Weights of a small audio frame classifier.
Training: adamw at rate 0.0021, 19500 steps, batches of 128, held-out accuracy 99%.
Data: trained on synthesized solo parts of chorales (CocoChorales), 39062 training examples, 63.9 epochs.
Rows from block 5 of a small audio frame classifier, named by matrix and row number. Each number is 128 + 32 x the weight over its row's rms, rounded and kept within 0 to 255. All counts start at 0. Numbers have three digits each. After the name is the row's rms in percent of the matrix's.
After each channel's rows are labels from the 100 clips, of 14976, where the channel reaches its highest value: "responds to" is what is common among them. Only what is clearly more common there than usual is listed. The data: synthesized solo parts of chorales (CocoChorales).
# conv: pointwise conv (model.blocks.5.conv.weight, 192x192x1), inputs 39-77

conv.106 097:089206096109127076098144197115092116105122141106122117116109061111175146155112159105094131159121103174132116129129120
responds to: note G#3; tuba; instrument: cello; note G3

conv.170 100:106156161159071155150147107102127190112108195128149091133119139116074090177154159154120162114172074182137126123145142
responds to: note A#5; tuba; note G5; note A#2

conv.142 101:113128119115161188130115110088109094121115084117154136165117201093115144096116143093170157121117115126150087125112085
responds to: note F4; note E5; note G4; note D5

conv.167 101:032130167164112162146190134120162101128103129134029137152119153154108197115196170081067103154124157120142131093137108
responds to: cello; note D#4; note C#4; note D4

conv.46 100:082154147124139126156143152127105089096151114117065095148118144148174132108140174115099113159144154094144113140149223
responds to: note C5; note A#4

conv.156 100:159164123116156177136143107095115137112052168120084115108047144139090148085110081145096082159029163059104124122092179
responds to: note F5; note D#5; violin; note G3

conv.157 099:084160135165179105119130143157095194102242180103130154142142177105141095113143083140181142128152154187147082172060088
responds to: note F#3; note A#3; note B3; note G#3

conv.26 100:167131149129143151158164160125166116164126109146141151169115139117111187084153151096109087082094079163117099137159114
responds to: note D4; note B3; cello; note A3

conv.94 100:103125102136150106110098139131142189123143150083131133168100081118133136026088128157151106152173140107165127174099136
responds to: note C#5; note B4; violin; note D#5

conv.67 100:128119066151155115090043157118155140107167112128152108147127152168170123086119133160159129113170146080154111156131121
responds to: note A#4; note C#5; note D#5

conv.169 099:150150110129180125084146117135142124170202157072149147127161133120121141101081062158194112107126176156168102122095084
responds to: note F#3; bassoon; note G#3; note G3

conv.104 102:075098181163108141129142161183126113175151093136134126181203113141123121070130138095109110128120136164146105160120106
responds to: note G#3; cello; note A#3; note C4

conv.11 100:108158133168146114106059125124136090112144125144174114136175127161149094162118103176188120116161127139127127104199129
responds to: note F5; note G5; note C4; note D4

conv.158 099:121080097156190126184169144140123094097136100155133129166158105111138151193132088126139163151061178165156144145154142
responds to: note A#3; note G#3; note C4; bassoon

conv.174 102:088118121120137137101091084119156049147121103123106112183144178176127126126112121072119146110152145104208181030170166
responds to: note A3; note A4

conv.86 101:187166099142137136155097128111134111085135118109182104126105112092134129143076108131157152133080134155133077242115153
responds to: note A#4; note G#4; note C5

conv.168 101:120123127140158111112134119109119112114173169119124126120149202186136159102166153157107116154076171149150099127124144
responds to: note D#4; note D#5

conv.155 100:131128085153148059043090134131131171160193184106172108126139135137124120108092083165158120067124158125124106124087092
responds to: note F#3; note G#3; note B3; instrument: bassoon

conv.135 101:137120140161190154131114150109095145094165090136166139158143201155170112125117143144166129163070163130140133152150168
responds to: cello; note G#3; note C4; note C#3

conv.76 101:158146135096185141096166153057137098134169146121156111137126092137094158190123125107115119121074112141159147115131148
responds to: note A#5; violin; note G5

conv.52 102:156178084106136144090092166079196101131129101138125085164083115111091139126123150124134084058166036144126102155192155
responds to: note A3; note B3; bassoon

conv.5 099:094192134131151215156092173095106150132119158115137165131127093132089170123097162107140095133137108136140092146111065
responds to: note A#3; note G#3; cello; note C4

conv.124 103:133159119160126228175141121142141107086092165149146131103174170120091169149133135137171134130122118154097106133125053
responds to: cello

conv.81 100:151173046120172153151096124106159081116148168176157066142133125118122115201136074126133152066132150157167174156112144
responds to: note A4; note G4; note B4

conv.139 102:120189124118067099092094142147085121140141125107157138130143002126138083127101122125122111125153094066098111159133169
responds to: note G4

conv.93 100:145161143094126096093080139084066103137193113102148088180101139081110080123064150069104152123164071112155131157160229
responds to: note F4

conv.34 102:145156114139165134149121114102177121155101167171128120112073084168086151110162126168116036113104138059112151132183100
responds to: note G3; note A3; tuba; note B3

conv.72 099:114141130176139068135108125174109137144147130085157125131164138107146120073049040148156122166134130192151129139069161
responds to: note G4

conv.48 099:123125133173174124119108154105133169109136137084143117126115152212177133075124156190130132170132147084122104131155207
responds to: tuba; note G#3; note A3; note G3

conv.13 098:167152119111155132168093136103110077145115113145160112160100149158185156117149156094126136112100172098166115112162179
responds to: note B3; note A3; note A4; tuba

conv.146 099:135206110155113021154168125152138110107046104144112118100123077139154139100130118136119097118090141130081128094137161
responds to: tuba; note A3; note G#3; note E3

conv.112 099:081156130175159103129122169158117130132159103125163120146169070141170118048107091169163113128151150134137138139153182
responds to: note C#5

conv.49 101:057117182158102117145170170144082107061150090175141104130156132133185112122178171125145163184071105124087117094156165
responds to: note C4; note D4; cello; note A#3

conv.56 102:061166186113108123097159149136053080096142157159118103144119061132143052166161143114108123106118105116123156067174173
responds to: note F#4; note A5; clarinet; note G5

conv.41 098:133152162115079155141056087169104112127134125126196107124168120144147086109133144123112121134130168136157123166155176
responds to: note C4; note G3; tuba; note D4

conv.126 099:092168171157083115167116084146169156128049142090117108159124122145071142120107183109088143152178129142164119137165122
responds to: note D#3; note A#3; note G#3; bassoon

conv.50 103:064144139139191137093156160108110127122187131143144127155144132122138093146167129159168105128164121128156145124125166
responds to: note D5; note F#3; note A#3; note G#3

conv.35 098:111175111123118136095122058103156128147121120099131171116146209105109126137114166121133186120151122089140148113148178
responds to: note E5; note F#5; note E4

conv.10 100:155134122093134131123125088121133073153114074072167151181144115126111133093095143087124150104104138128169110104168202
responds to: note B4; note C#5

conv.60 102:152080113142139137131152154149171168157152151144142071169152119144127084124166136199131133061147106156144126111161184
responds to: note C#4; note F#5; note E5

conv.83 101:094129139110104128101063105127092103096146153152163088120119081171113096102142132143118120125112114057115175099152128
responds to: note G#5; note G3; violin; note A#5

conv.54 099:139149150135149118106148130103090081081176165155142109111143103118122129138137145112087119179033108140116144102087158
responds to: note A5; note G5; note D#5; note F5

conv.107 099:097117141143154126136175214143091129081173133149076130156096097118158103109153121150136122147126108116096067160136162
responds to: note F#4; note G#4; note E4

conv.111 099:092171152110171140094144161045096074142152165165090144108097120139112133179151102106078124118072154086119149100059128
responds to: note D5; note C5; note E5

conv.89 099:203131080083129130152150063109168106136067137117124118096070156120082154092128153129136133126067136117108114152155171
responds to: note D#5; note F5; note C#5; note B4

conv.140 098:135140174108143108117043097121108103090110111102174130175110084170111127102121138089129129147086161112161098157139103
responds to: note G#3; bassoon; note A#3; note A3

conv.108 098:131149146171128099125155166121102131088161150130111035087143084140149084150136077166082117159109063144024105127102203
responds to: note G3; note D5

conv.21 099:159157136075100107121100136138090111077078126057170105182081106112133129124098155091125132131141129145166061185135184
responds to: note A#3; note A3; note G#3; note F3

conv.143 100:203112132124145175151076071044148139107070105140150114148062230115092142110130160094150147128108087148147123187136127
responds to: note D#5; note C#5; note B4; violin

conv.129 099:094146095132108032132121129176137149129148132115131166111139102126132103113128119154127111105169124122135116131115091
responds to: note C5; note C#5; note A#4; note D#5

conv.161 099:161144143112186193111105111089118129111103128097157128150142173115125129137102151158175142116143087164148118121143152
responds to: note D#5; note F5

conv.134 099:120138130131191109110116144059135086139127167144095138107106187197133164144121123151113104151066176065141151086140163
responds to: note A4

conv.80 101:110144200169149122165157058141148091130106122139130138132167058172099119127140106176136096149153138129110159123161146
responds to: tuba; note F#3; note B3; note G#3

conv.177 101:200052143147136169215160108111145112064110138183166092164113131133113144116205128159160129094081106138111114186153129
responds to: note B3; note A3; tuba; note C#4

conv.39 098:127133131190085137169129089091192154115068120123114108089112166133146169072169162121136152199127102142082119170131142
responds to: note G4; note F4; viola; note A4

conv.144 099:105138121097122149107070172107120113094159130076124069164093176163138116067124161103114098147173108092169063174134165
responds to: note C5; note A3; note D3

conv.77 100:120145152163123142186153064125125115104116152114095110159139177153067155127149149089084177129104201135172146108127152
responds to: note A#3; bassoon; note F3; note D#3

conv.113 100:130139041086154131144158147137137150115174173145118102162089137121102146081194137122127115115119158128131098176106144
responds to: note D4; note C4; note E4; cello

conv.38 101:127136115052128117126107096140092062095140104111136102200101159118114109137112099049117156110126165163255149140091147
responds to: tuba; note A3; note A#3; note F3

conv.1 102:181146113167120097140105126142161112129146120138166123176136095073102119127098091128129115031141124156123073172159157
responds to: note A#5; note G#5; violin; note G5

conv.88 101:140131060105154122118146148144153164151096143080142147106159181138127125180078153151163181138122130150128169070121116
responds to: note A3; note B3; tuba; note G3

conv.74 102:131172136121152093155121143088095156150135124162090118120063148128151133146130124069042122123116161065143157144116173
responds to: note A4; note G4; horn; note B4

conv.55 100:092089154120156210133120156106147098134142108144135089148158134216087109146151151123114101122144130095162149081190114
responds to: note D3; bassoon; note A3; note G3

conv.185 099:170108135119100140141135122135156102091103125181121120187049128123110131112168135131117092023126135134145106146129150
responds to: note F#4; note G#4; note E4

conv.44 102:143164089064148137144106050066068045107157175123129124155128180137072133169135146072104176113126201133218171128118141
responds to: note A#3; note F3; tuba; cello

conv.23 098:160095100171108142094111121152166154141135147110169081126170131088122077151094082176146176086143141147128079137118126
responds to: note F5; note G5; note A#5; note D#5

conv.24 101:129126151132090117101104111124090096081119149105199110130127123145145107136095157156155176131090107096083066127178194
responds to: note F4

conv.127 101:110146097116180134122115094139220104133132144101089139133118169156119176089109160161117097176209159099177114126172098
responds to: note C5; note D5; note E5

conv.159 104:163088162165076082190155118165084153103123109154157106128153065075155123149106125122091174146059139163134107146083182
responds to: note G4; note A4; note D4

conv.125 099:120130137075116073133143156120083156100150144136093129146049155131171094129169188145117142139155136112154112141113105
responds to: note C#5; note D#5; note F#4; note G#4

conv.85 099:101103152141140193145144133112145138124095090145118147168153171189128116137143200143154145114174117086123116091255107
responds to: tuba; note G#3; note A3; note F#3

conv.69 101:166122149122168129143083159111094126105146068134190077149111116136207127098110151102154129154080146150120103177140182
responds to: note G#3; note A#3; tuba; note C4

conv.182 097:090107115138144117094102108143166074120108139164111107141139124156126136133128106172132091069140157113125131077158126
responds to: note F5; note A4; note G5; note D#5

conv.3 100:119204150093116088130121138144086096096086105123135108157108098134178154097131173096111102111087132189144147141145167
responds to: tuba; note G#3; note A3; note A#3

conv.149 100:116160113128153134142139130094141180137151169133114140212052170071100156121157123095126087088154110182191160166120137
responds to: note F#4; note D4; note E4; note A#3

conv.178 103:088146168125145179098127164065093088110174152158111118121090094133133093169145153110093142128116151062114129139095113
responds to: note F4; note G4; note D#4

conv.190 097:108168172186155067101145112161149155125079155099114147141107115130143144060087075183137094141123110162108150134073147
responds to: cello; note G3; note B3; note F#3

conv.7 099:147131206172098133217126070164166138095082149134134120173126082140074117096140137149097105145083152145110135190137096
responds to: note G#3; note B3; note F#3; cello

conv.30 097:133117134101111102099119126141077088096152095113146079099125085110133060063136101128114112113103155111113064163111209
responds to: note C#5; note D#5

conv.123 101:125138143089164109085144124160161060149096124089085164137102149113090171050076105121119083132081163135125102139095129
responds to: note G3; bassoon; note G#3; note A3

conv.45 098:149083150171134081139138161100098159096156165129164094106135078109143129149083092166115158133095122143096091164087149
responds to: note A#5; violin; note G#5; note G5