{"arch": "tdnn", "model": "audio frame classifier", "dataset": "synthesized solo parts of chorales (CocoChorales)", "train_examples": 39062, "gain_aug_db": 6, "noise_aug": 0.002, "n_mels": 40, "hop_length": 160, "input": "log_mel", "spec_augment": true, "win_length": 512, "num_classes": 73, "output_stride": 2, "norm": "batchnorm", "hidden_act": "elu", "depths": [12], "kernel_size": 5, "stem": "single", "widths": [192], "init": "torch_default", "optimizer": "adamw", "learning_rate": 0.0021, "beta1": 0.9, "beta2": 0.98, "eps": 1e-06, "max_grad_norm": 1.0, "max_steps": 19500, "batch_size": 128, "epochs": 63.9, "lr_schedule": "wsd", "decay_fraction": 0.3, "final_lr_fraction": 0, "warmup_steps": 580, "weight_decay": 0.0}
Rows from block 6 of a small audio frame classifier, named by matrix and row number. Each number is 500 + 25 x the weight over its row's rms, rounded and kept within 0 to 999. All counts start at 0. Numbers have three digits each. After the name is the row's rms in percent of the matrix's.
After each channel's rows are labels from the 100 clips, of 14976, where the channel reaches its highest value: "loudest" is the band of the loudest frequency at the time of the peak. Only what is clearly more common there than usual is listed. The data: synthesized solo parts of chorales (CocoChorales). In brackets: how many of the 100.
# conv: width-5 conv (model.blocks.6.conv.weight, 192x192x5, each kernel summed), inputs 0-191

conv.185 097:477506548494520471491507516521521486528474485500509500520556474516537506462518478511537495529495446498502506495498536484521521501536465462499487478462521495507502479504474462481479503482515519518507516524454494465519526512509465494506472494521442525512518466500470442520497505518515523460489518519491507477485466516491479479471490525427532495466475490533512489521472518520432497507528474507472476457485482505516527556504507540517532510455506500499504498497469493456497503522479452530532510530512512518480497549457509473525535515499482453458524483500505468490494495555469516509
loudest: 2000 to 4000 Hz (27)

conv.152 103:481535478495497509461453507488449580475525449490488493498519536461467540525495493485483530519495521486493468529434494483484500468467530512485497524506501457518531496489497502526450504504505510522497506552487501508513524509487519461528484525510529520491493491506515496451500525477475493515521489478524496513497483520509472495497544481511546484498505525494514471479518513525502461459501536526569503525530512512501508509495498477499431483497497498553480532464499515537548490543505509468487507507553513504494524537467520510462508513437488507497492512553524520521495488471511516484
loudest: 500 to 1000 Hz (57)

conv.160 106:506484589531505474502497536510567506502522526499499512541524488556515471484512543480507504482476412505464498478514544466547518458491497479505511486495511523491517490529509495489508497495491523530509509479502524495482507459473505553492497502489468498489494510500507471510469486551521483517466486537538509500464509520489496472437525521442481491481502510521503477535538487498482523511501493511474496485507478509515502516503535512491523538483483481487530505498516516482475464523481504514507473495534493521510516555491522493505541485534513419446516472501523513519499514472499470534
loudest: 500 to 1000 Hz (52)

conv.73 100:493498471494509519528557508510510467513496508522524521491510545493492464505532471489510481496515550528541510537496510541503485494509524507542523525512481460478426514507477500510539491529537511478521545472503492500519531539509526472588516442518499496507490500500536477519517497504483512484526512491460503514518489519512517508543461482500512534544495453474479513490492459496516470534492513486501494512517518495503525526483501501479496501497520479527508496504504499474495537501537532525467486527453527512552532461532518476511514535476492503524457419508496525456525489519490514523
loudest: 250 to 500 Hz (88)

conv.147 102:475551478502522510558492502497480495495484475496505486466517512478539550495515500509516482546521534452483497509451479479502502465532492501508444498481497481504496448487477493505499549532511533490517505540479459497559517490480500441511509547501497527519466483505497471476495509480478536496518511507473515530497476548483498543530506502435553518483498483520519493493494517472492509473488502535489517500496428436495498521508471501507464510470523466521487485509482491499510487521500492499505536516527516511500463500490525491489511490514523486421540498516513503525493437500472511465
loudest: 1000 to 2000 Hz (27)

conv.48 103:501487497510469498421516523472486567513486473546485508527550531520456516503499484468478530472494508538489487527520508516468521501492479466524523523492479467512513464499489497518471498496523488511491509516483524492516505508467526465507469517533483547437475501508490462507501535500484498510504501461513494503504453518523475469458561497469506476537512493493498509495492476535449496560566516518533479434528503542504527501507516529495506523494491479532503546473514521507499480477490459489486501502513470501504537505492501488436509506465484464474503514517495504497492519524525529532
loudest: 500 to 1000 Hz (57)

conv.71 096:486469531502475480465466497483520473501482497446462562522472505490539467494491523500503509512508482483494497503492499494502537512514502509497503482522521516471488561488511499454498518496501450514512460445509514484477505451512513560466509489495485485494510501512539474531497500510515487525499506538467485503476523492446518462515491498520497508513492518516531511499493488513543483459495507480515484493522506523493520495508467528477503488489514516508484472498536473511506533502455519449525452450519518532498547550509464501492462522444495489563447506443473527442482481475534503507
loudest: 500 to 1000 Hz (56)

conv.22 099:483523488518491489466501566525541496484487516492466486525489494536529519499520524459485476481555496503493518517532481515492482498517482495517489519497485508558488456480483492538526493541534497536490537480485477498502513474469462511500494451485485491443454518520483506516465500512527512574492515523477503504513505486504508501514492503469515493529540480500475514496521491511496463569531551494498488481505470446554497517517497513503510522524496442501545493487507474480518476507518507465507518500496497534521484543545512505445489465485478443493474481465527458468511478518506495527
loudest: 250 to 500 Hz (74)

conv.97 103:535516497499491512503502515511514509490484513487505486523529486498488530503479535542463497470512509479482477484500476460511502470506456506471510495470513535505486473512496513449493563532460483525509477506518485494544475456480545520440527557531504502499469540481476553524512541509449477530477469528498507532478527507492501507487558482475484490517520498513483503494491498499557540493489487531484565467492461497523472500483487466510513487525519505490479506514529528518493455505492495453543506480508482473482495507522488513449499500516538484483560518517484536546464478479532515517
loudest: 1000 to 2000 Hz (31)

conv.118 099:480502546541525479458493468492536516483477466477514537536538536509498448510534478499470533521492473476503492525452522439500548520512513494513514492473525460440486523503497504486491495515523478527503460457483516498476517497514507518483483465529489474516518509514515483536484531520527485517504519553499462454486510497486478447480510500502535511519516494487514491464485526553514471474506509520527478514507509506526573524502513522498492481480513508483503515489530496478498518516497492468524510525521536509462533530491529485472495522441506473516422507487490527469517497518522518542
loudest: 500 to 1000 Hz (76)

conv.113 101:455532494482525496478480512489499549481486520509477468501487510526513517524502478436467499479537515436497501509487509470480517529516516529480504507451508502529506524493493486523422515517479479514525493533470479497479547498476501526477464488493541487517473461522520541482453501528535531509477483505494499501494529474483502488549540513492530466463513504470507525477500502479517480518500520545552480505495509481509502488536505468461482500523441498500521532475513528516527481533493456527487507492533492465420501527549506484474502518461480496537486500497520480477475530492482496495
loudest: 500 to 1000 Hz (70)

conv.79 104:501513494502497500477476543495499532524439440530466489481540471505499544498512479473481521493532512511458530535522497504474512497525476463518476487481504461553516469448481491558477493491512488504461522494472493498519517496473455475479477501510537523455473474512503506518498514489538506531471502491490490494512476501509510489491530488455507502523519530505495530492480513518490498543558557527541479459476456486528523524536466513527519524517492469501522528485525488514508467510492456487519544489516485488480465516527511512467507484452463486465510533505520438482476511533517500498
loudest: 1000 to 2000 Hz (37)

conv.25 100:504510524544496500457553483477503451523482483511523530510559525520510466446537507481522504487483463515533477517496532509484548490529474460526473487465477507488474507490515506509500488494523515500537509483519518476497506504515491493533521462532447541486509452503508431521510516514504514476511535502466470446497515526500517465496498501487523526518468489523499509489462481543506486537536495508446463492512500533478534544518502546459508506473536513488512492516527484474486546461491493488498484513469546526523518510489498458493500525454486463498478468488493513492513496528504544533
loudest: 250 to 500 Hz (74)