Rows from block 3 of a small audio frame classifier, named by matrix and row number. Each number is 500 + 50 x the weight over its row's rms, rounded and kept within 0 to 999. All counts start at 0. Numbers have three digits each. After the name is the row's rms in percent of the matrix's.
After each channel's rows are labels from the 100 clips, of 14976, where the channel reaches its highest value: "loudest" is the band of the loudest frequency at the time of the peak. Only what is clearly more common there than usual is listed. The data: synthesized solo parts of chorales (CocoChorales). In brackets: how many of the 100.
# conv: pointwise conv (model.blocks.3.conv.weight, 192x192x1), inputs 128-191

conv.59 098:472537501498594498518422463510503403439495508572523503578439522507494567521446476569485422491495539510499522471496381518514455476501473579451536526530551463450526528528503531484487457480616528
loudest: 250 to 500 Hz (89)

conv.185 103:529465468461463476444585453551513425520520558504418471505487440432611518477457534468470499515493553540507482472399494458511479536384481502514464490432508557421532419502540490473576411491446453
loudest: 1000 to 2000 Hz (45)

conv.49 099:460538517521508530569476513434515532521539424465505481529498492458471458570570501371541438465465494468477517476501498449475479563486445370485450453501396542364518564526444485485506481531533449
loudest: 250 to 500 Hz (84)

conv.82 096:475482482472500499496470478480466545521546532513468535477540502423516551494445485435486398538541576438532519496384520494565501522389501453500488481435430582395474480546424547392520458455488461
loudest: 1000 to 2000 Hz (49)

conv.18 101:535379482497500498532513549531492560476518566530540567418520508474484472559476502442488566503556592566462493497459503492522506528478523577490533531441537500429475579534534570433530505504465442
loudest: 1000 to 2000 Hz (43)

conv.144 098:572513508470534515522512567561438571469533436563504468478445542478530522603499497463537502488477514580478491511393451513478478482529524628511496505488524504324510571531496519528509480561593393
loudest: 500 to 1000 Hz (54)

conv.63 099:468561594555556494470477370494581631507449539518544467553477464599477467494530470417386448526522489480458541532484464453534423506479468564450389538508537517499477561575524476516425479481594401
loudest: 250 to 500 Hz (95)

conv.70 099:543480522437520518463446595595392512457554488405507553434451530422434462490474493541447431496502392497463485455536520410424523487499514551503517404487535496497497521541529553481484500373523587
loudest: 500 to 1000 Hz (63); 1000 to 2000 Hz (28)

conv.191 102:493515425470525473582506461465531509531566459521457518452530442512524416541543473462528462362590480469521275520483494473402505504498524526426386529391427484513480548541543562562569564570545492
loudest: 1000 to 2000 Hz (32)

conv.74 097:524453488450536501550529471454454435476555471483411505461573552494534535533511512646548530466509487530431561497503515465462407458472571467512523443506475488509563471509505443531469529413603418
loudest: 500 to 1000 Hz (53)

conv.51 100:434517484497529516502489535513548350463556427536422428541496506508530549439527453639550489482482540471625515432549458505457496503566509415531527493456496434547483436474452455473568492516527639
loudest: 250 to 500 Hz (80)

conv.138 100:566518426463458423428517506611459467492496496538468467537484479514528386564458486563510511452467447494528375496507419508375452436500386647520517455497574459417449527427592521475511534488528554
loudest: 250 to 500 Hz (82)

conv.126 099:431496511523401401551512515447533535509551514516450415495614568495560385431455519625487485521473505475600528534543483455500518504518503479465544448528526563466454490466462497435494461498427383
loudest: 250 to 500 Hz (88)

conv.25 102:542492481536444488510486507524545492520537494462487465498463579475516444429500486453564501522526480462551526590514428490538511479483519480543566538508509519423524495494544527513541482465554428
loudest: 2000 to 4000 Hz (33)

conv.79 102:550526502519542529480549534588540599488436618509569531490500417496461448579475476486398591500544546575330500531422446543519513430484501683480475583512525534492442612517476481523482526499471517
loudest: 1000 to 2000 Hz (45)

conv.1 100:484455338480496511515444446532484498485444575457501584410451457480488492474478369499508475491567521399443503423518509518406539575403460437412449499427580531494545498550499554386498372401462521
loudest: 1000 to 2000 Hz (46)

conv.91 101:422444433483430505495448573487498523506506451413490508473589490427494434443689533570483575450471543546475499456472521488530481408495504517452532417439391465540446461504525415493510495469543523
loudest: 1000 to 2000 Hz (29)

conv.30 102:483505469520554315583508508458498532454571457537501548519521416540491399566514500521547456389507437433511295490529506478431543520454404541479519450506485435481516541521550552518517558604445488
loudest: 1000 to 2000 Hz (36)

conv.64 103:474556496519536482510564489542543502403420568485546541527456408502548551536459530422524524505439530494461543468479419488450494581450501533494553499355519455421517524450560548473490419503473602
loudest: 500 to 1000 Hz (74)

conv.4 104:381488510526507533739321538404517486520522531506528584435569537499496478584548484488469533458537517539506529452447581498521481409445521493468539561497440519488495497467498534491505501559534447
loudest: 250 to 500 Hz (89)

conv.32 101:541508552456514409521489518532577510452494476509532483509500450548491477594459373407428408512507466488456466509484487423437515471499523491444538477434504548479515537501528462379438522431474480
loudest: 1000 to 2000 Hz (36)

conv.150 101:504556541510519497480485359520545512531476558554561501517410580515468497518553553585525543524450511507534499428504511549525513442406474490548503551498501466641496466479586404524398498475531583
loudest: 250 to 500 Hz (96)

conv.124 099:490527473469442514517363543582464464499448547478515646510471583512466605486484425499507488500486516490386553446485485552550508446427484461518537494445571586500470491473532492320438413395563608
loudest: 500 to 1000 Hz (51)

conv.123 097:501456507458544545510583544544513461511478596525492540489449546557561644554472554511509576486478585558482473518491489559598522515516507409566543638499540501513517583494503454466559492488583512
loudest: 250 to 500 Hz (100)

conv.98 101:476510539467376467508534491542610480367456557484461456548421512604530496377412475450509494533464505583416516546478450445491417539529540490437442402327448506450539510478528415439524513474361457
loudest: 500 to 1000 Hz (83)

conv.117 100:504493407517507550509436478555574507462517511500521571381509465541466516514527269490516456455519487497418539503560504553509515497564532484479439520466507497486508478494509550502481487413511474
loudest: 250 to 500 Hz (98)

conv.97 100:546502521498378424520546531522530515559578454510500486498499445521506416516524411472518430425503440479517376509466506497452530483491489441542533500505383546485483556483539453490510601594465550
loudest: 1000 to 2000 Hz (38)

conv.94 101:528529426453499522528482438443525502585582460540462491435467530483528452484542485589507393470570500499595380526419489520561486488481482540436420558450388494526453493541495539572535549535537555
loudest: 250 to 500 Hz (76)

conv.162 099:425494475549456512585476565440444479497518511479503641461533598484462488508478537490561536394496551464447520457480445483469505440365546525542530512364466454502507560522495524448482482551544534
loudest: 1000 to 2000 Hz (36)

conv.159 101:477544523524466528534435431479503589533514421487483471542587555516459546467611483508509460563482473423555523446555426509561490546535458339522524570505512530461423554501532524517497488505442503
loudest: 250 to 500 Hz (88)

conv.37 099:503462489410482573572577582453424473527517582467377494426478523413552472572547585513519572394501545515587450504467585470486503485402533486512471548486410512492561569579546461577553489575490477
loudest: 250 to 500 Hz (99)

conv.83 100:571541563456459498503368529551362452525534374484471408525561471449469515578424481515500471526480444405497492487520518442483482480530517454401578500557536513449463539435470522495495555495523533
loudest: 500 to 1000 Hz (72)

conv.13 100:296544524508577524511458481461512453578560511534516449513549540472525533548481541512494475587498472505533504479473478507726457493486481553452514583619448492500488397493421541509553519497533533
loudest: 250 to 500 Hz (86)

conv.33 102:447514525509552499369531503506469517500480441551515381541539443504500577518441512478446474588430531483541527501502517510641496537473461505543531525595546503491453486495470530467468529480529487
loudest: 1000 to 2000 Hz (52); 2000 to 4000 Hz (39)

conv.135 101:432531470585522579545453488513433500528382593358501559368471495476539492539502513491546570428446479394504557340516533528518469504371543453483449504525466494509566511508550541557535422499529493
loudest: 250 to 500 Hz (96)

conv.90 101:505545514520470515474537483490449443560576465563549460471504501541435544498474421462518508564495531512485489479522545586612515514491399506560545580536511472475427467477472529501460571541468548
loudest: 250 to 500 Hz (85)

conv.190 099:461579552452528510508476421587492446518476518455554430490482558532433471479453524496470501522490403533523516350519486503552506490523521511477446491444494427516523450551570507521440519489507500
loudest: 250 to 500 Hz (85)

conv.3 097:517537483417527555471435446533348477548409516524497588491441568343473534548455563520472466500513522436487549414428456518492490523459463502479555548519566538462505540508527571451463403455592564
loudest: 250 to 500 Hz (73)

conv.40 101:493626507505442382518540483512474515528417486481500475568546555429536394486475628574455456506495464521573435382463465454519510428481466490507511488465471526478483501535550455457461429503465512
loudest: 250 to 500 Hz (96)

conv.89 100:532570518429557496434464443577475464471455542597504496568364577472465541555499506397519442608499512555379529532407446526519473486523521470440561538493580527537526489429562530487457482508605558
loudest: 250 to 500 Hz (86)

conv.152 099:563469466409535491442499434501448467515420454530518517550489538425485468583495586595425500497436561448545539489447468494518483477546414506538496500596546563394477532516463462469463383445480491
loudest: 1000 to 2000 Hz (34)

conv.133 101:534548505398473526518507506512385457568466470501406471554521522456539524514460586435482483459453472510554462516389514487471395473502509511501530542484530522507464539485519539524571476553563486
loudest: 500 to 1000 Hz (59); 1000 to 2000 Hz (33)

conv.76 103:532470515401497510373554424533497396499523522511447404552507444552526481575464486510464471531440515493537482531517457460465378579507485489421397420479555488452548483492432456445512493459385501
loudest: 500 to 1000 Hz (70)

conv.120 104:493577567504475449532409537501486494479459467467537444515528555506450517476449504539463437462468362483526482483485486525512481457490398489454501504467483443513445495475417430500483466497521511
loudest: 500 to 1000 Hz (62)

conv.23 104:503538458518482377558480449447486476462462397592518464553526460437522394518477576492504516524552568457547404503420463444483556496505464485291555581537499477453486531553398529473514421521449471
loudest: 250 to 500 Hz (96)

conv.129 105:494477492472483437552476417486467507471526448534495538488496514463458487403497490483519447525506505530475475446520432456402496535484530553414513502437506491502495496523533529453464504520478517
loudest: 500 to 1000 Hz (71)

conv.68 099:475500443512443510637528527456568484463465476514509557442552421568461492536448476524484573405500547492441503491571543540405558510563559513575516598435482474501552539493598540535486545605499470
loudest: 500 to 1000 Hz (52); 1000 to 2000 Hz (27)

conv.21 099:477527516497559524594480494363518448485569492519457520451438548484484507653577527505492501432528503478500511458501579488546510519343482393547471552498406526612602497529471535536442522545541434
loudest: 250 to 500 Hz (80)

conv.178 102:615509512399434533515571572501549528504543483438491370526471530607366496417501391460427485565531533600483512575585497452458513541478532421487519509493494471538426572514441432496379573440458500
loudest: 500 to 1000 Hz (72)

conv.44 096:414511486527504506475491506524469463451573526452418463554417451441544521485500462472553485509454466440455556410453530495491453564422559460468470402465467507494500450461431544463568554569520519
loudest: 500 to 1000 Hz (100)

conv.111 100:486487558542510489437498477476495486403442428581533520520494485603443581531450386436537472559511576524353566532504463543455512480590550539510592498433570485427508497482456510408351479483549489
loudest: 500 to 1000 Hz (71); 1000 to 2000 Hz (29)

conv.15 098:528572457514513500553532513487524417538561522551522545548539506479549544583474487484609488541530532421515477512511384514370570524468519446464595614451555482341493590468541551532552494527529561
loudest: 1000 to 2000 Hz (50)

conv.93 099:540527465476505484336500455590443464477518541536499425500424492521471483557471473570544475565480484526483487527453461515474499492473437601478466456543550462431488538495512523528477472457541418
loudest: 1000 to 2000 Hz (55)

conv.181 099:437453518504550455382519490471425498382474394538482489517483472536446582439527445457527467587486503530432519489516477530441562580562475515472562476417582438495494477528425603482408487524485462
loudest: 500 to 1000 Hz (65)

conv.160 102:547557486501469399443532522521488560504504446531483460546551440429505398574562528474483516539461515518505357504429514437444531495499385503421588538508500480460403610415553554503494485571472550
loudest: 1000 to 2000 Hz (36)

conv.163 101:550387521414534565493500557462446456569555525467363541452453530446537559478517499507448437452542498495509453560430578488465506456482575506489510491498453561508534489560503489563553533468595570
loudest: 500 to 1000 Hz (81)

conv.39 100:524525550504451475564528590473552504400514481499499484539453500592493547472504423553574477455481352444545486535562467521395540507492510530456559480447520380522527498478508452509486503531468541
loudest: 1000 to 2000 Hz (48)

conv.155 099:465525507528476447480440419486502458495525413568458498567528545518562524448509448620478415584481490461548517554491485502521508444567463452473549504562477539540450430363472478469553475497548559
loudest: 1000 to 2000 Hz (53)

conv.174 098:355541483482455505589484544490536515529509430447504481573526451528482481479470557496502546426492523630521523445529541472502386447542539456512532488483450489614492531433547505468537549627557524
loudest: 250 to 500 Hz (82)